From a checkpoint of a small CTC audio transcriber: log mel input, 15625 training examples.
Rows from expert 2 of block 7, named by matrix and row number. Rows with one number belong to one neuron. Each number is 128 + 24 x the weight over the matrix's rms, rounded and kept within 0 to 255. All counts start at 0. Numbers have three digits each.
# up: expert up (model.blocks.7.mlp.up, 4x384x384), inputs 0-54
# down: expert down (model.blocks.7.mlp.down, 4x384x384, transposed), outputs 0-54
up.143:108115124157110109137100126100169153104150158121129089077180117131140105152158122114122157130142125101170131127136134114126149150130134149084141112117134144142146124
down.143:128153111137134067107147152120078120114109135099152143142135116111131118123138118156136103133135121136107161114141149104083127057075119125168105088138114153102125116
up.144:125150133116129148161156151132129159149116161116071107129152101142136116128068168143132111141131175123125136113110142139155112141146112131132159107108151113144160172
down.144:082100110121091138082131134132136122115122122144168108144106167115111127143108122152175144117126118106117129132132158104126118132119133145161116140105140136130130113
up.145:136111129138123113110125133112127103146094153163097123169152171117171163118120174155143147119151143107101160142112090127138135107105151156139154150105100112118107158
down.145:113116168126133162112130120107119145110158135123092165176137103128129102153119114124152141095094138113137131116168130156151078128145110109166169116115101121149153117
up.146:145110146114143106194149159136099121094148157127129161122150123144112144125139139152101143125123163149117097107131120126129124127126148154116096142169101156107109115
down.146:125064106119136171138137050131128118155113197150130120092131141125113089131116135146163108130146087139118159133146161134079113092144077178136157137114150132109143094
up.147:168146114167094092133169094100139206105083113117148135104142121115112132127104147145101160110132124135141116124142116143127133148108130142131187145086127116144112147
down.147:137128109106079101120052120125094136145173118150140159133137115103116155148179156140125125143104139140103090092127120136114114156121125153132154081119166104107111137
up.148:106123142108152115156150170134118120095093127119111126180135150099073112124108112112112184107128148180141127119102104153145141123128161136134112150148136130136096130
down.148:132108132117144139099113135147154138083113118111141137106140080142147117169170147097111156125135101100151118094128150116127107144146119144142093114158095097121148120
up.149:118103107121145160157136178176115107094149127157171132155132127126086151153122153145166109070104143128126133151114139103070138163129088155117133136144095120150128161
down.149:110127089145139074124145124123117105127143168126138121169126165086162120087118102133125145140139168094202120117160086092144134114120146129158166113158128119160116158
up.150:113118121132161116122093125152179104110096187097155090160153092145114149108108133114153140154122133130119177138117150109083131128135147138093131096151137152145164144
down.150:133110051130126135117137125154114130103118146153113151152155107135112097125082125139148151131128098103117096152148075108054113099119112121130133132129066150104110088
up.151:116154084143152142111122081132176099138102146100082092118120171134129159095158157133106138099152098155138146109150122118121171143139147136132150143171176133144140130
down.151:143142132126167138146080133113098160134138160115132150121098128166123082124095121138131142141111129112108142155152190092124136135141130171122134096190149073091125128
up.152:132148156115138104160169143095111147135177130132145120159166111145143166142125074127084105119114140145163119114117124106127124134115103146108114108123143097134107110
down.152:116097130132120122086141140128140117135097129147120115092156163129103139128111134156088119091135156147135128162141166131144130122096165133159168141195112153155108127
up.153:136158107127166127091086128142121096169129188109132147104158140121124145168116137130112151118086125129098112111141139118088140152103109122112131147130106141132118163
down.153:143138121152122117218124135132167152109152127168136087114132116091122120135102161101150101139099102157105150087147135139117112173170101125141091127143155131134126095
up.154:160131153146183111177129131129098096097110097185117118104151149091132112108140181152128161104110147123094164163113112118131116143138076143110122141120125131151167142
down.154:130144129118125153116100132123162152128142163105161126160143082155110130140151114101140134222164140131148140120168139135150134130100133115147091137136104123152118144
up.155:121142153143154156110161085153139154142198138158156125148157143116157147105136135121093137163128104165099130144074135133122145143155143120080171092116090081146165118
down.155:120099112094126120126137150129117127112093116127108133112110118182119160106100139092126080105098124144138124121126130129118151146166136185125107117153108132130116156
up.156:136109118117181117201148123181152098125106212107095117130157167112095157134121183139172112148104128126116154209121120144113098137158135169107143151107156132093118137
down.156:087119121159165151130145124134139128079184162146146079182099161127131125089140064148128086103144096148089166147093121130140130119109150113121122147100114185107115120
up.157:064117137119194102104108073146081159117131135098107128194150103118120185142126139141206150174138133154138102132128137158095130179119109169148078123150136132102086149
down.157:101115153126100113170157154143076077126109148107111114081131140151122136107099126161133106106177126131121133156157152120100130125114094086146162146150098092114149113
up.158:121154139139158155178150097145159088090079135126127134124137108115128151152080148113120099116157136133112101140061147125112130123121175128097140125109156146134131146
down.158:104149128163099095144100152123131104131102107082130127110162171168129161111135143144145124145130134183160140113116116103133151123142075116126109159159080124117115086
up.159:143115147130157143172152129118109121113135108132118123114101124098116073125101152106129110119117133102114170173116116144112104141140146141148114145118110123128147098
down.159:176158114143123127085111133110179149137141116151121111104159148112117121132143134131132135112098124127143147166094124164127195098124092109140091104136121076082136133
up.160:120073162135183127145159074145110118091113150129103117148131126118145146109133121113162178142153091170146145146105139134116139128156092126115160106109123161123088127
down.160:124150126178144120156156129132153133133138142191153168116111076127104161105137137159147143127163149130073125092130164115153142135106111104146156141147108116168137154
up.161:124086142096123151100164131108112126139108101137144132142180125123134150100125146131133114164101122137136175139094135105085099125133098128094157168136130095144128107
down.161:161118084138115100114108086106144135114089129143128086124147104162118119109082133115117109120150155141099093134090142152126148126157139142155142097151086194101121124
up.162:150125171092123114178117125094103115126143116170121130134092115137106090146144138077117150126112111121129166114177159076134070154133122174151102155143142109140157136
down.162:125177114090146107121113115182130118122134122133113143134111139124140139123153119132086100142078135173128098123108139109165114132165112164112148089154153097165120117
up.163:078145076133109110172138115107118150116114139103098078116111158156119133109143125150126131128116123141144156151151104107082085127152091127101149130164087171153143109
down.163:110138091175146104165085096124111134139136128165110139122150115178102158133114139132151079180130114141117110110080079159111176133143158159149150131162111155161167095
up.164:116151094104148124125175134163146102127131138139104139108153108109100175133147155140139106153099120159084128135160171143094067134144113101157160147123059136085099173
down.164:135131151105152191146133135152124106154140140164183142134066107139096127092114116129157128098137096088127087120108103128135137179125159163144162134113166139098153132
up.165:143125113106144137164076185153117127085140145149138126127112136084120112164119152107157153128094178136152158151131075150114086156109121179137129118143105097134131140
down.165:118098129132147073137159143123131181106112138151089104119173109080143124103151135109146113124174111133163145110188093113119130129151138112100138104151131149120078150
up.166:115164113147140135083078172117099128134151125137150129131108138134138127145100078096111127130186122173126097114147124148100101140123144146121068116151138161143106097
down.166:126134123094156119103155115107111121083137127136154147171094134122150133165108134159128105133105082113091137091132171144148177082135125143166141131125129112104114161
up.167:130143143057138083126154137094155105104101115117166159128160069097108127133161129165130170124130124133109120131138170138171128148151077150160115133119123123108126153
down.167:137139142138105121120129092111143127129126078060165118118162124118129177100149118085117118134133111132158150130123132114123120142113136103116134155147151132121103128
up.168:149087167174166122150179103121125104136112119163147081107130146180142107133148114126095142122174122147030159173090172104112158152143106066162154142118153117124144110
down.168:122092151175120115102169100105048109103124136143120153148130177103120072141191113134123157113122106115143181093118153121149158094082145132126108117136140155138124178
up.169:142162115133134128130123096146127116102118155128113142122179139133156109129113163122147171144159103132158125143148109130108094099147153144106143134107123110145169144
down.169:096105138111106113066136066136090118115109152138145152140095162132126165129146146097133134111150130115136149109148133149147103126109100146118158130126156109148147132
up.170:188168158097151141086098152110138117110133140167161153156120143157099109144129118112100134126120122122133105130149093101103166073120156141076132122141131148123133125
down.170:079158097138164135116086097105098106158111107109125146135126159132140097129152096121126115144158089136115131095154097096079179120161121134176120122128130154129144112
up.171:099127106082152150093107131074116163113111114108169094143125134145127102154143100110138125133122129111119125134082133189119144167113150152138145067130141139139091139
down.171:090134190141146139125104145122107112155105111148096156128129095098145114141157133119082128130151165124170175169143146127144121140136067151125100165150119138124135104
up.172:104140095147196142119133149075118120148142123133118113128130126088154127075152152111136162120133119093126148106143165149153136125120120142148101144124134122120100135
down.172:160158133120133124107135124131084166178147126168153106156134112138143154094093112139152141118139162163136107180110162109157136130135148094121142090112131099124128095
up.173:119143133134124146122135134122114140083110118143139121137145094206117145101160085106133147146133143140126152156091162130144177117142098117146133094135093165123120124
down.173:092135112125144135099108172111097095147142122132124123139082137090138145126118105125140142152092136131113123117126137122160124129140141141138097069144160143153115155
up.174:143118151111125121178102095126148131150121094132079138132144113108159159161079108150113130102143110144138130127115082124149157123145116134150174082105139162109139159
down.174:123083139098124147064094132161115177140103140139126117141128111155084121113150090166119168129126154128106133135091130105096112146114102154138083107145119156125121162
up.175:131151120069125146188137157128153138094117121124114096109114152107117151120134157154152128143088146126149103118099141094108098140135122130125148121122102156178131156
down.175:115086145129084126071106127160111094177129158134111133162147136139131126145168162124102134109159103123127166144133133132143162163096153132143109125116150108128148112
up.176:126103128083118134157129130099098128177127141119128129149137128121100212156112106120099127136112101091157123131142110137124169098154129153151166113114120124122101179
down.176:146154200147113137082140143105140127107092095155130114134136125112132107147158142171128104136145157081147158116137122134159097143113142107113126103178140097126121123
up.177:112065120112132152089105116125137118189124116133137130089088143121126112113101087151092110146104160168128197106148094161109135123177113097095157071107108131179127084
down.177:124129120140125082076116172138105092151111116105177094127085129076101132106116136146121131102141139105111130103130156134106096117104111130172125151115135100129086168
up.178:110116130169143154101160170136130164113120133146141106086138163131120171125103130095153122116128128124078119171148168118164112150121118140143137109117117167088080113
down.178:157110125094137100136111124110154130132141122140128124123110140147143126154124117139123171124115093103178119156156101136083116093106088126125137135165148117125126133
up.179:157136122122158138149146128175140119120175055107126108126154099128152092104177159143121114112120072141131123144110134133088092142105147136176128130148136125155111132
down.179:090118170120148154108144150106075141147157142130144180154126085117136135182115136079142090150138129084127118087098162144119129154121092115117154161109105128152113154
up.180:105083144108142147096122139098085139146115186124121074120102140115139141100141148130111126134152095122101090167107145146133130181177119140126133084136152111148131135
down.180:144168171118132156138099171124127112107129142109138166192130143127145122114145136166128136161093101150115113114139142147126114050100129103147092142111117124124134186
up.181:086128117148146126148136141165159115133119136112134132150129135158153131111125107130131114105156125120101152107093124147112134110120107137136101087109204109136170149
down.181:153139151127120100133145152157148139130158111162082109105086103126157125130120140092146120075155146138119126133166131129175162126133119163118149100154110107136097150
up.182:143151142166088135119086099124145111144113133130146130139126170142147089106149094102160093125119101152097130122075139166113103141143100150162101072136152161121123171
down.182:140148129105122154138101124144128126123122102121133135133112118132084087142132166161127127125113166142131124146114139122098157152143164110126138151119179125128101145
up.183:138114141156134142130126109172095100119128128111076133115089129111101158156134138139145158137172181126136161089104117113167087158117121148159128081132134134135105166
down.183:122084138104106063111119136106098142135122114150143180107121095183062145096129148146118081138096122156157163136157137136101134149113185126120111145128132153141100126
up.184:108085130134166144170154096147115117163166126138132148183169098160113124118118129132185146093136112138148109147105131121112156102126166103101111175141138135119131130
down.184:132168109140111118154095101094150157107135124122162126133101103081140134157103119128120120154146107125096109149147132149104137169117095108124112132137141114126117107
up.185:095143161110151091163166080119176113089104117141099065137132112100121103116176133141158105144136142131130145143106111169184098151135115113172131188136134131099114148
down.185:125127142082152164124078116112130103135118112103137163149143138097152115095172130138107146170105152117179146171120166110086121133093153114133115157118142116098165136
up.186:106136118123066133138139171127110110119099122175092083163124126157101142097143138106115135136139108121126097131156160102090132109113136131136124163097117112100097138
down.186:114145126115105132120125110115168153106121118085097141134141119121105133122086144154173100153149152101148127133125124105169124106125135117132103123096159128125181118
up.187:110117149144189137100097125167110123155081111083128134106142130140105138140118089120157101145124148132137178134137134120146112132123107118124110182120106118092106176
down.187:153152151113134128176164126141140129111137080148091132105141162087132148133148103157146127118111156146156099113110086119097161123114148115157103117154124139124085161
up.188:145114084124158093141072131142157091095160136093100139111135143133137087117110178103068106181159139134106120149126147090107151115093149156100160105157142098114130168
down.188:127163170112137117160136154117107100138122140151123109181106158092096125121125137174144114114132081134101096142122120154131122127128085138136092153163115100133126131
up.189:102124130137135131136143097116123112131106120129101101095151164119098160149165111115117194129174078115133177167122143157151101145129140122145152175139132135174164185
down.189:123118152089139131111143172132120168127143099121134126115166157149121121095082147152175130130108077158117130115097158154118091138119129108134154127087115136098090120
up.190:136120098141116156152075153070141110109140087117108151171119076126169111104137077108133150145140146135117161137077104115133120084131121135095133167119135165130157112
down.190:097126067100193133109127090122105134153141123161125119099137109128127119118095140141108120121131115104156102118134147171110141139146141146151115121138129091089101188
up.191:177142101123164168057136096129126091109122137121098143132151122094133124158099115142099151121168119126148113124113140102139121112104087121133079142125143130131153120
down.191:149164084149130101135108146181158133163093123082147154152076146122112125162161115117141149127105119134076145116128159153103146163075172148103136115114110071110088147
up.192:110132131141101151159120074153100155117130146156116126159090110158113105127118129139098123108095137122144112144117122133079083147091118169129110157108117122112148120
down.192:143133152128136143120163126119111152127151130108095131122115109133132148127087145133120121120155163148118127130121138104145173134127111144134129112141146161134100146
up.193:114112108129135101141146154159073113114097170120155154085094126165146155138155135098129107148099141110113155134115106113124124110143147101108127114138135113143098109
down.193:129132102077096166103068125119158152083148139130123107161102097072135148119107079129091127098182104127143124153142134111142175122127161107093158157120140110102122179
up.194:109141109097085090175107121141133098167127134123117155133123147118107138131128123167151150130116123139156142120136133151125159146114148131148144130137135122152124106
down.194:103132148147115104099139135098129149118116158122163109102116109135144132154126161117096098146148139099121096152157148098151115117132121114112109119119154151123148103
up.195:121143141157135109113150073142100167087082138144132132123129096104153149137135096112184132130148161187130140144095102173116103151108138168111157127131093080132108138
down.195:124147115116123153075158184120120134138154105166157159157149160157100105129131106133098152094141144133123129119071138111157123123170124174147110132092123133148143152
up.196:182176143118168176068162142125144153101134098121095082137103156138127152068121143097150124139172151100156129145123165163112155131099181122102167128096162136147144138
down.196:087090150130125106125092138113108120133176202116136147113136145130159139137158107143081099129109134147126157141140105082102069192109135103124100122155097126130078151
up.197:146094071104179134125117134157109170119115145142120164120165128117132118125107122144145114100092105134132148125131096126108144108124088131116135103080161123157121128
down.197:145170124117103077124129137135094134126109141102114116137122136132147107101162140082130097146121137118130099111134107130137096120107139133126102133162113162155130133
up.198:110123111120136144095163135151121160165087140135103118108142163132102075110146149135124097128123126123123129140103121162065149156158133116112159145108146114116115110
down.198:102095150119101155126160109098103068049156135082148177096127148148158121107162161178109102095144146160108122107120116110122103118151083170123149139138159157131211080
up.199:161094141129128151163118140114108129121132170101110148108159142190144097113133125128176128078136138136183123179146128124142113137133199109152092115144170130158130128
down.199:129163124153146125149105140087131082083115102117087131129092132104118125097159091118141151035159155133121103090084088071131141098127137140119132088135093194084088160
up.200:104098113091111151134121130167126120146136117139119123113087143103141168148147103154114168153134141209143102116106085114120115145143144073140125151128103133146125128
down.200:106124145143153109131135135132111100154172133153124103110135121134109115128125130102156122144139114141163089135091127173086101122127140130124133125095154123108156145
up.201:168106159167120134100137125140139139115128093186122103125115105124067149097115145097129102137118115105095109126151133082145148174167095111099138072137108124154126180
down.201:123122159148178134135147113152063132145168120127130122152138104106163068098104110140145091146104107140147141096125155135152104141086131124176143127128128102146100152
up.202:119097126093093133138091136165151112152130113104094130131090106134094123133103136115075156100158111153116126156157111106161073135147107144119152161152130147083123122
down.202:134105099114120134115092175153074138132138125121140136082159125153146145111137137137173117115143097096160120143150146140142158144158119148142142155132138132145112120
up.203:144108139174150136148169134130130177129145103123140113144094126114112127110110139123162165115131116137146167151138110107153130142121123142111139159118144100153145132
down.203:125148118138119169136076127141130153127131122123148142118096128173147095140115138150117114108134136112131157120124125148097112104125166089092132117108156089154122082
up.204:134147135129122131112080090100100118111163149139080106094124127098138129106074121111133175130159076088112162127114129101110104138138131129137135110134144110117176154
down.204:124121139143134118111095151136168124113132118149163112143114119107127165112159107156127138101147135087151127133143126143106157127152109168120135108148082113122120126
up.205:131140114134120099119154124112118096110126138139176169122141132122129157103103154104143124126111132118105095113128104125132125120161117104127117129158101097112158154
down.205:117110124134144093104166151139166114105148187118105104132107119134154101121115131109114138153148149136118103127115165146156123082185158131101117136144145156103094122
up.206:083136181124116104167110149148121132099121114160083106167130137180140129136087131108096112159142150101092105140152064161124132141127139065146095146162100182139119139
down.206:118106126142129138073187106120158124138110124099135176133151114138111109089104097144108128135139134134135140141102123076123074111083147125095116144111130140162110164
up.207:143133125109106116138158126158134089165131169131141145136146139175154081106087150097091093086132150109111159170113124110159079109154100146128150076114174103156135183
down.207:149099147141124146101125149130110132090139138121087140106108139094138135134116128104183144138120109125107141081149135107109134118106137108138147112196083148093147121
up.208:134200088142136154129147135132155136155122167132156134129107173095129135043126120105142115142135121144102136113130107122124112148127137117126126170101129123148142192
down.208:127112132151166113107141140093093156150167072108128156133145096140092137133118134145090129116134132094157137113154159106109140149124110134132108141139149140139110143
up.209:156129123127081109108165132140160114161116154099119114116091151098089180102191138106123113084108096131148177109121095086103137062104140112147130123078118146149136096
down.209:103103091185153138148140128172118144136124159139130100117135117153082094132116118145162126122183120137117144142131135152147143172098106103114125144131138115105132129
up.210:112150114123151137092097115141127096148146105152168042146107144122119124113139076155100162127128146147133090152093192156117132146111110120142164112115119134133132157
down.210:134149101129116122167122105145156091133101118114130128172149148131103124116108145145112154121144148117101156107148098119162128128136120106120122114133120115087107129
up.211:115153151117167150129169111169160077088117147140120142143122170113159119109151116137142123148149157115124147117116146104132118096125097093139167131122115159125126157
down.211:161117140137122144156097127099124135119114129134139120140126137130120120118123116118100148085147146144125086162152108143160130132124132148133121110129124083153164133
up.212:132088136145086146123090151140119107091136154116162153165142155126118123114143170116131132120105109060100118162075105154112125110133164176049158078141110139156101110
down.212:126117104105118176171153109147149136120158116087187141159114096101193155118158134132095111132141199106132059167079113109134145087077108151055112154108097196117090130
up.213:109151121115135100151096122101179145169104160145149159117113150127088132123118138104194112126139127083077122115104115147133062151128097158105102153098158149120188088
down.213:156090101085137155122137158122086144179147123124106110162155172151133121117101141151152152180100104085130102120141165111128114098107102143129111099167128106132114114
up.214:132110120163118151143138135165131150138105143122136152114145111074123109121162164087118128121121124107143057151146126122143158135133084131132102133145131118129143139
down.214:140129094120117126082129117066109156142150134092126135126126139155105148156129131129136112112131119133135126146123116120123114148109111094088133141129125149108153107
up.215:048117156136143137142103136113139140113124149102141144140152160129140142130167142126117118157147104130122110091106109107100139099117104105172123108104119141142141091
down.215:131112105129141154113147117118124091107111164159139129112112138137098165116141111117166130145149115117145104130120131130053146074121108101122157160142149108155125133
up.216:107092137148130084188117104138086158127101126141119139164137147126128124108105131200134124107189148094101156127105100127171139138092094147139158097131132107082161146
down.216:102161133154092144137124147133141120122127140099138135106101167141103117132174142139138136117114128108133113135125129149128190101116084154087122103136145129141123143
up.217:088116149116132133102140130133171142129089108152090147119105115119128133120126147129159140115121140146142106145158163114090107121137093125133122174093169136097116177
down.217:149113122154116144201101110090105092102143135142090133123116147143143167125124110114130103097111087120110133125157104172185100104079119110134134130116124117175149071
up.218:163130111133133095108153123128145102143130151177103153155158145160125120118144123107179167116178097150161158157100157148144077172113139120179113142124171125139124131
down.218:094125126140124114114181166176090103178144150125169069121132135115151141146101098128090126152123178137169108140131145123132101069122089123143090133061120161086120127
up.219:121142118080103102166141094150115116099131122147130131136097108112124130107167171138162079126089119161114164103147148105159136095172104116107142077132127141106132117
down.219:129108131158129174147132140149119131158143122144148110144151182165111121148123138071121119141108102122138052137104104116120132168136127099151155130072109139135113160
up.220:099107108136184154153104112094140134133146172143123107126126138123124108127117119117135134131124107120128142136161148131097137115109158126119101164108134127143103141
down.220:135164115156121114151083117140095070150145123143160163115124108158162099135177093118127137135118122118132109101107126123101122131147090121167107109186088113152132085
up.221:160102116104145136160164088124182132134095150136101107127148122132108147132120125150138125106090136144141169142112151132082105141137101164096093134117147118125158149
down.221:133132117109163113114116108157082129165105127168174166097152139112107121099153106159095127097150113143145158115109128111125120122124133143151101126159160115130113131
up.222:125109169180177112131126086112125146169108123150152153141125109131108097104135132131185125119127113132095141087127102129123117153150128129143148096134107090091163156
down.222:096165109129145163132175117111096151100127133064102072104114183147164143131138113126087140125128166157145135136105149110169124123119112103166127117148134111140137158
up.223:129118122139139108184169138100112088100107123156130116167141114125140146168138104132104128116143091103137128168144127114103122140141076074145105138118117113131170163
down.223:103127125151139087103113093182145144169093145084118149150137076143125114124103118138096139133156114123126142124148117099174112138121139178194166185164140167132116109
up.224:129103131129113130130118153141101143114157089132097108098112111117127149155101146106164160118103121135100138142148133119145136144141165113134111122098180145145119157
down.224:084161149089123168115120087123099131136157178171157151161076137171113123096086127099103124168144144127128163142114167113150147077102112088131117141092122124137140105
up.225:120130139091139109109163130146116093080133121113071118135134104109140108116164137152141145118127145148111112126147112059112124106146106112093129149118161158123104160
down.225:203142134133134164101116107147147101126080097169152113113101139102128148098131111122125119137082184139164122166104114125113102104079176108123134149144139119130172150
up.226:132123152099117130143110165167121119140134123139109133159128112171108094097076116131102129164150132127153097122134182131149159139157190078123133124174090132113135124
down.226:150122107169097105156164118119128140081141157155117135101154145085144142189144175120138125112147091134110138123123133147120180162102102125162160122083147142135149094
up.227:138110161159103139168106134135112139130114156165109125198088127147161099096147153163109136122124163090147122116119148156115124151112187117172126099107139139121086146
down.227:123121145084131140151128152115143096121109124157116148149117157099093137137126130125122123136135090155078072142129098164166103109142104100129136140122152136196160167
up.228:150120172099133113132133154132135098126117090130130170088169114126141081136122108146079123131124134110136164136134174107066176118127131134122146139103128147084132142
down.228:150097122131100122121147145115121118159119106161087132094115087128118114104118126090121092116124138145112130139135099125179156140124143137124136164180158137130176137
up.229:112144113120143116111127130162092139141103131138145120180115121117093119159138140164183186109101138141121144133150177057104133137095132081116101136125162151157155155
down.229:158123097126128140124163128093149115119090130116098116126121108121164116132113111084078066133114126181106157126141129130098121122141147121117110119105126179169105052
up.230:164151114149150139163151123126138121123132115091132063097145102143146125126160134132129096135149138119100146122132114138133136152146112112129155138116167154169130081
down.230:110108148086127118146090140130109110153148174099112160154149146114132172115129131135155145139138103139125110112112179113126131112169123165123120124127114103131137173
up.231:118143113116141063141111134110120131135144151118164128119093106120099129153117119139110103101116141118110089118087139151179106154118097185115128146169134116106146136
down.231:108164153123139145143149117120148138169165112097161134106114136145118115117108134139136115122111111136143159128109124101128151139152127104103137160171096155170122122
up.232:150155155108105178151126116134127110135119145078144108134148114121106112121176114152139109125154160163135140160122155143128115164109132136097167124138101133094097136
down.232:128096131180130137177129115141126140130112118176130135101130093131130114092134144103065142171195119154139150146114075179130159127121168137136138099103164158149092104
up.233:126151115108130151165154121151161123098137176109129134106180166136148110147130155106140154138157139105137134122142121119086187120108146073106168150127101139141136095
down.233:090030120102142147129138124125105104130107122113164154110117153120128147161104124117089109090078141129111082117158132164116103125103151156143112167157175121173125131
up.234:126085090161178103157184099076085161127123156122117135169109130112141120121154125127105098122133120148100150118162131119126119146136095122170109131127114118148141130
down.234:124141105136122152125091112156143117143136121126190119139108167133213154150127117095079140141155140127122124151135148142139109129139144117166129121154152122109141120
up.235:120131160106106120149100072152126122120142131171190162104125127131129091145141154130133136137113121109072126105110109168120081100094121166141131135177120115071121078
down.235:139162132130118130081147067111138088119165136136109116131142113144087117138120154125133148092108137140116086093109102148118135113127165107107091138103144127159122147
up.236:129123131164148100135128113123140129151117112143123115123181152135109119110115154124109137135165127104089115144121097108113125128135169143104105161144100105124137160
down.236:119165113116161132113139133158147158104114077122122136173115105153134147091186101081110132165120116147166112121118124122119149125150133123119163163106114145161114159
up.237:099167146149116146150150141170113132162135112108149137167138111101130128085148134118140134112111141104150142146107117121138122111090122163155129113096154173158130133
down.237:128094093139137125119131078127151108128133152153118121096126089164142126135116103102088127139143127141142151076141130169138129132140112118130084194128145140107194161
up.238:133112089140151143121150148151109142118148093119139141119141147138142146165133138126120085115128135100088109131140109123065090153135090136125116100113137147124104146
down.238:157146135129113145152089107141119123135130133118088125136093094136116124139114089139137157130150148192180168128113184171148152080131162097129128120113102153155126143
up.239:109139124117109108176158096133138092123117163133114154192116135103128073159130162146086137162147121127141127085137141122158131108176132158111097121117112114138141141
down.239:102097106128175122128148123091113150113123118118102123095109130128109126124140154156133172114118154157110128091123086123091125127157175092123123159156100121124129127
up.240:130119103109127126140210178134135120150101115104124129163126099134205132128092124106176169155125073146132135155137121117127165116138108154103087145159105136100141163
down.240:204108120070117055131153092119159105114147138161110170091121139107174106142106092156135107157122114135168131118104121104074097130089092114105151088159186149115112141
up.241:106146159132134161093166083100112158182121151092139097145150101122123139112192137138096114128142173150146152168118133149121085118143107147137118147111121137109108145
down.241:123101102114168104115128135144144136135137133123127164101124103130158133137104145154108135157114132131140091163130105081178123131187175151197145094143177126123124188
up.242:153146135123156143102128109102106168123121133107197149153165114122098144111157112130130178107092098142134144087117153122103118150118113132147078149152113120117102132
down.242:144147140132114121177140089105116124073125140118096145112102119115122108161105144102143118114123092097072151144104147159158145126115177112105134117105149139139157106
up.243:114132130121125148133134136115123144128119124132088144105144131129190134093105116148123180190131131136098135134118152130165165118162158134163144164125139175174120119
down.243:135114143089151127093111092115106110110142110102187124145118130157114166115169141135154099138136127138159138113111087149127092168144138119089136113123150074125105143
up.244:095097131167106141091167141166147089144120126130147151116111092112140112091148130146138125121127101147168140140113124126120132078159131110088136197146127113216048101
down.244:164075183084180124105166144120117130147100138152118094114144140139116119104109135166130135135117150099138147109150108125116108165122108103146119067132107147112164112
up.245:145126149167113083133109169151101117165138156146136060125144118110145118120156143111139137154128100123109159164129154144104153090101140118118121132161081115118139095
down.245:147090188136142122089138112094110116112100066087110147119086145113112156116142131134106148135157140142139125155093120121162100164117154154162120142116158098131086107
up.246:108144133147116136084152118150104112100123134107145150161123109137101124137075143098130113116113140137146125079122120130147097139119111120198125089155124153158127146
down.246:151113134120114161118124158145193129167107120076120140149134145120101150141155121150172085123148070135085178135112150144072109137125102141098125129116148120105129139
up.247:133114085148153154098116064084153155122112111171151151114096156111126147105115096114167184125162163118134142109115158175131142123125153147139104131125140105121164112
down.247:090132108171156088102152118136131153079107106131115126156090135154117113136125115098082170137120134128097088155153143109151120085144110140120150141117104099130109156
up.248:133149095138143066103161153110150090150094130152142146129133140131145174083105148158144108096109157138137071148093154167115126124137085117119118083149095121076129124
down.248:091116138099132082126131155102132131143144139105138127179121127136149101116117128119109090123114164123116112135099135156137163125100186081159100130117124116147114152
up.249:115138103134118152151163078155176130173134147120165093169127157103086088122106140107130149128118110112137140105099132148142082103118105154140138109082155080117155153
down.249:148136121126099167105151103145103209125108082146142180138122144115125140117155140128124124116156153128117107153094145147127190096156137126114192131117125095095097141
up.250:117107152089157116166169123140101090121163171133105140110130131088106124120090108125164106151127099117116107159126182157105114182169146118140170142122168152145135112
down.250:138125154131141138153119130141160125115151104118138166100103121110134117121141095118057174094144164162133115143099093132121129104069131116172116125099109169070212130
up.251:090108149098147109182111144137115114096109125156062106115120143152140116128127125139141103152096136155089091152100149159112149151119164129056121121107130086125122130
down.251:127144131109080109109089143112139164136149140121140140142115144124125138117080152145150141171123094180143130149138111135164110107142142091132121133094116129112142155
up.252:137117151131151168153128151119095087112140109137144160127130109130135125127136116115126150132125123151118163157150145145138125147120104155121113160142108107136131105
down.252:113147131131125115195126148157141120123104092150161149172101122156148146109095105064129092153108122141149148186109117144115151161113115098122128157103165084108109173
up.253:084129121124124115170127132192179144107150159150130085122129115151157112130078111156115127118117129160180092142113139130094130080128197116133145137102102125126126148
down.253:117138124149164108119189111127145105125147120080121112101129157108148099124135153129099131115151140152101146167122108152097135101126203136137153142123106141154141095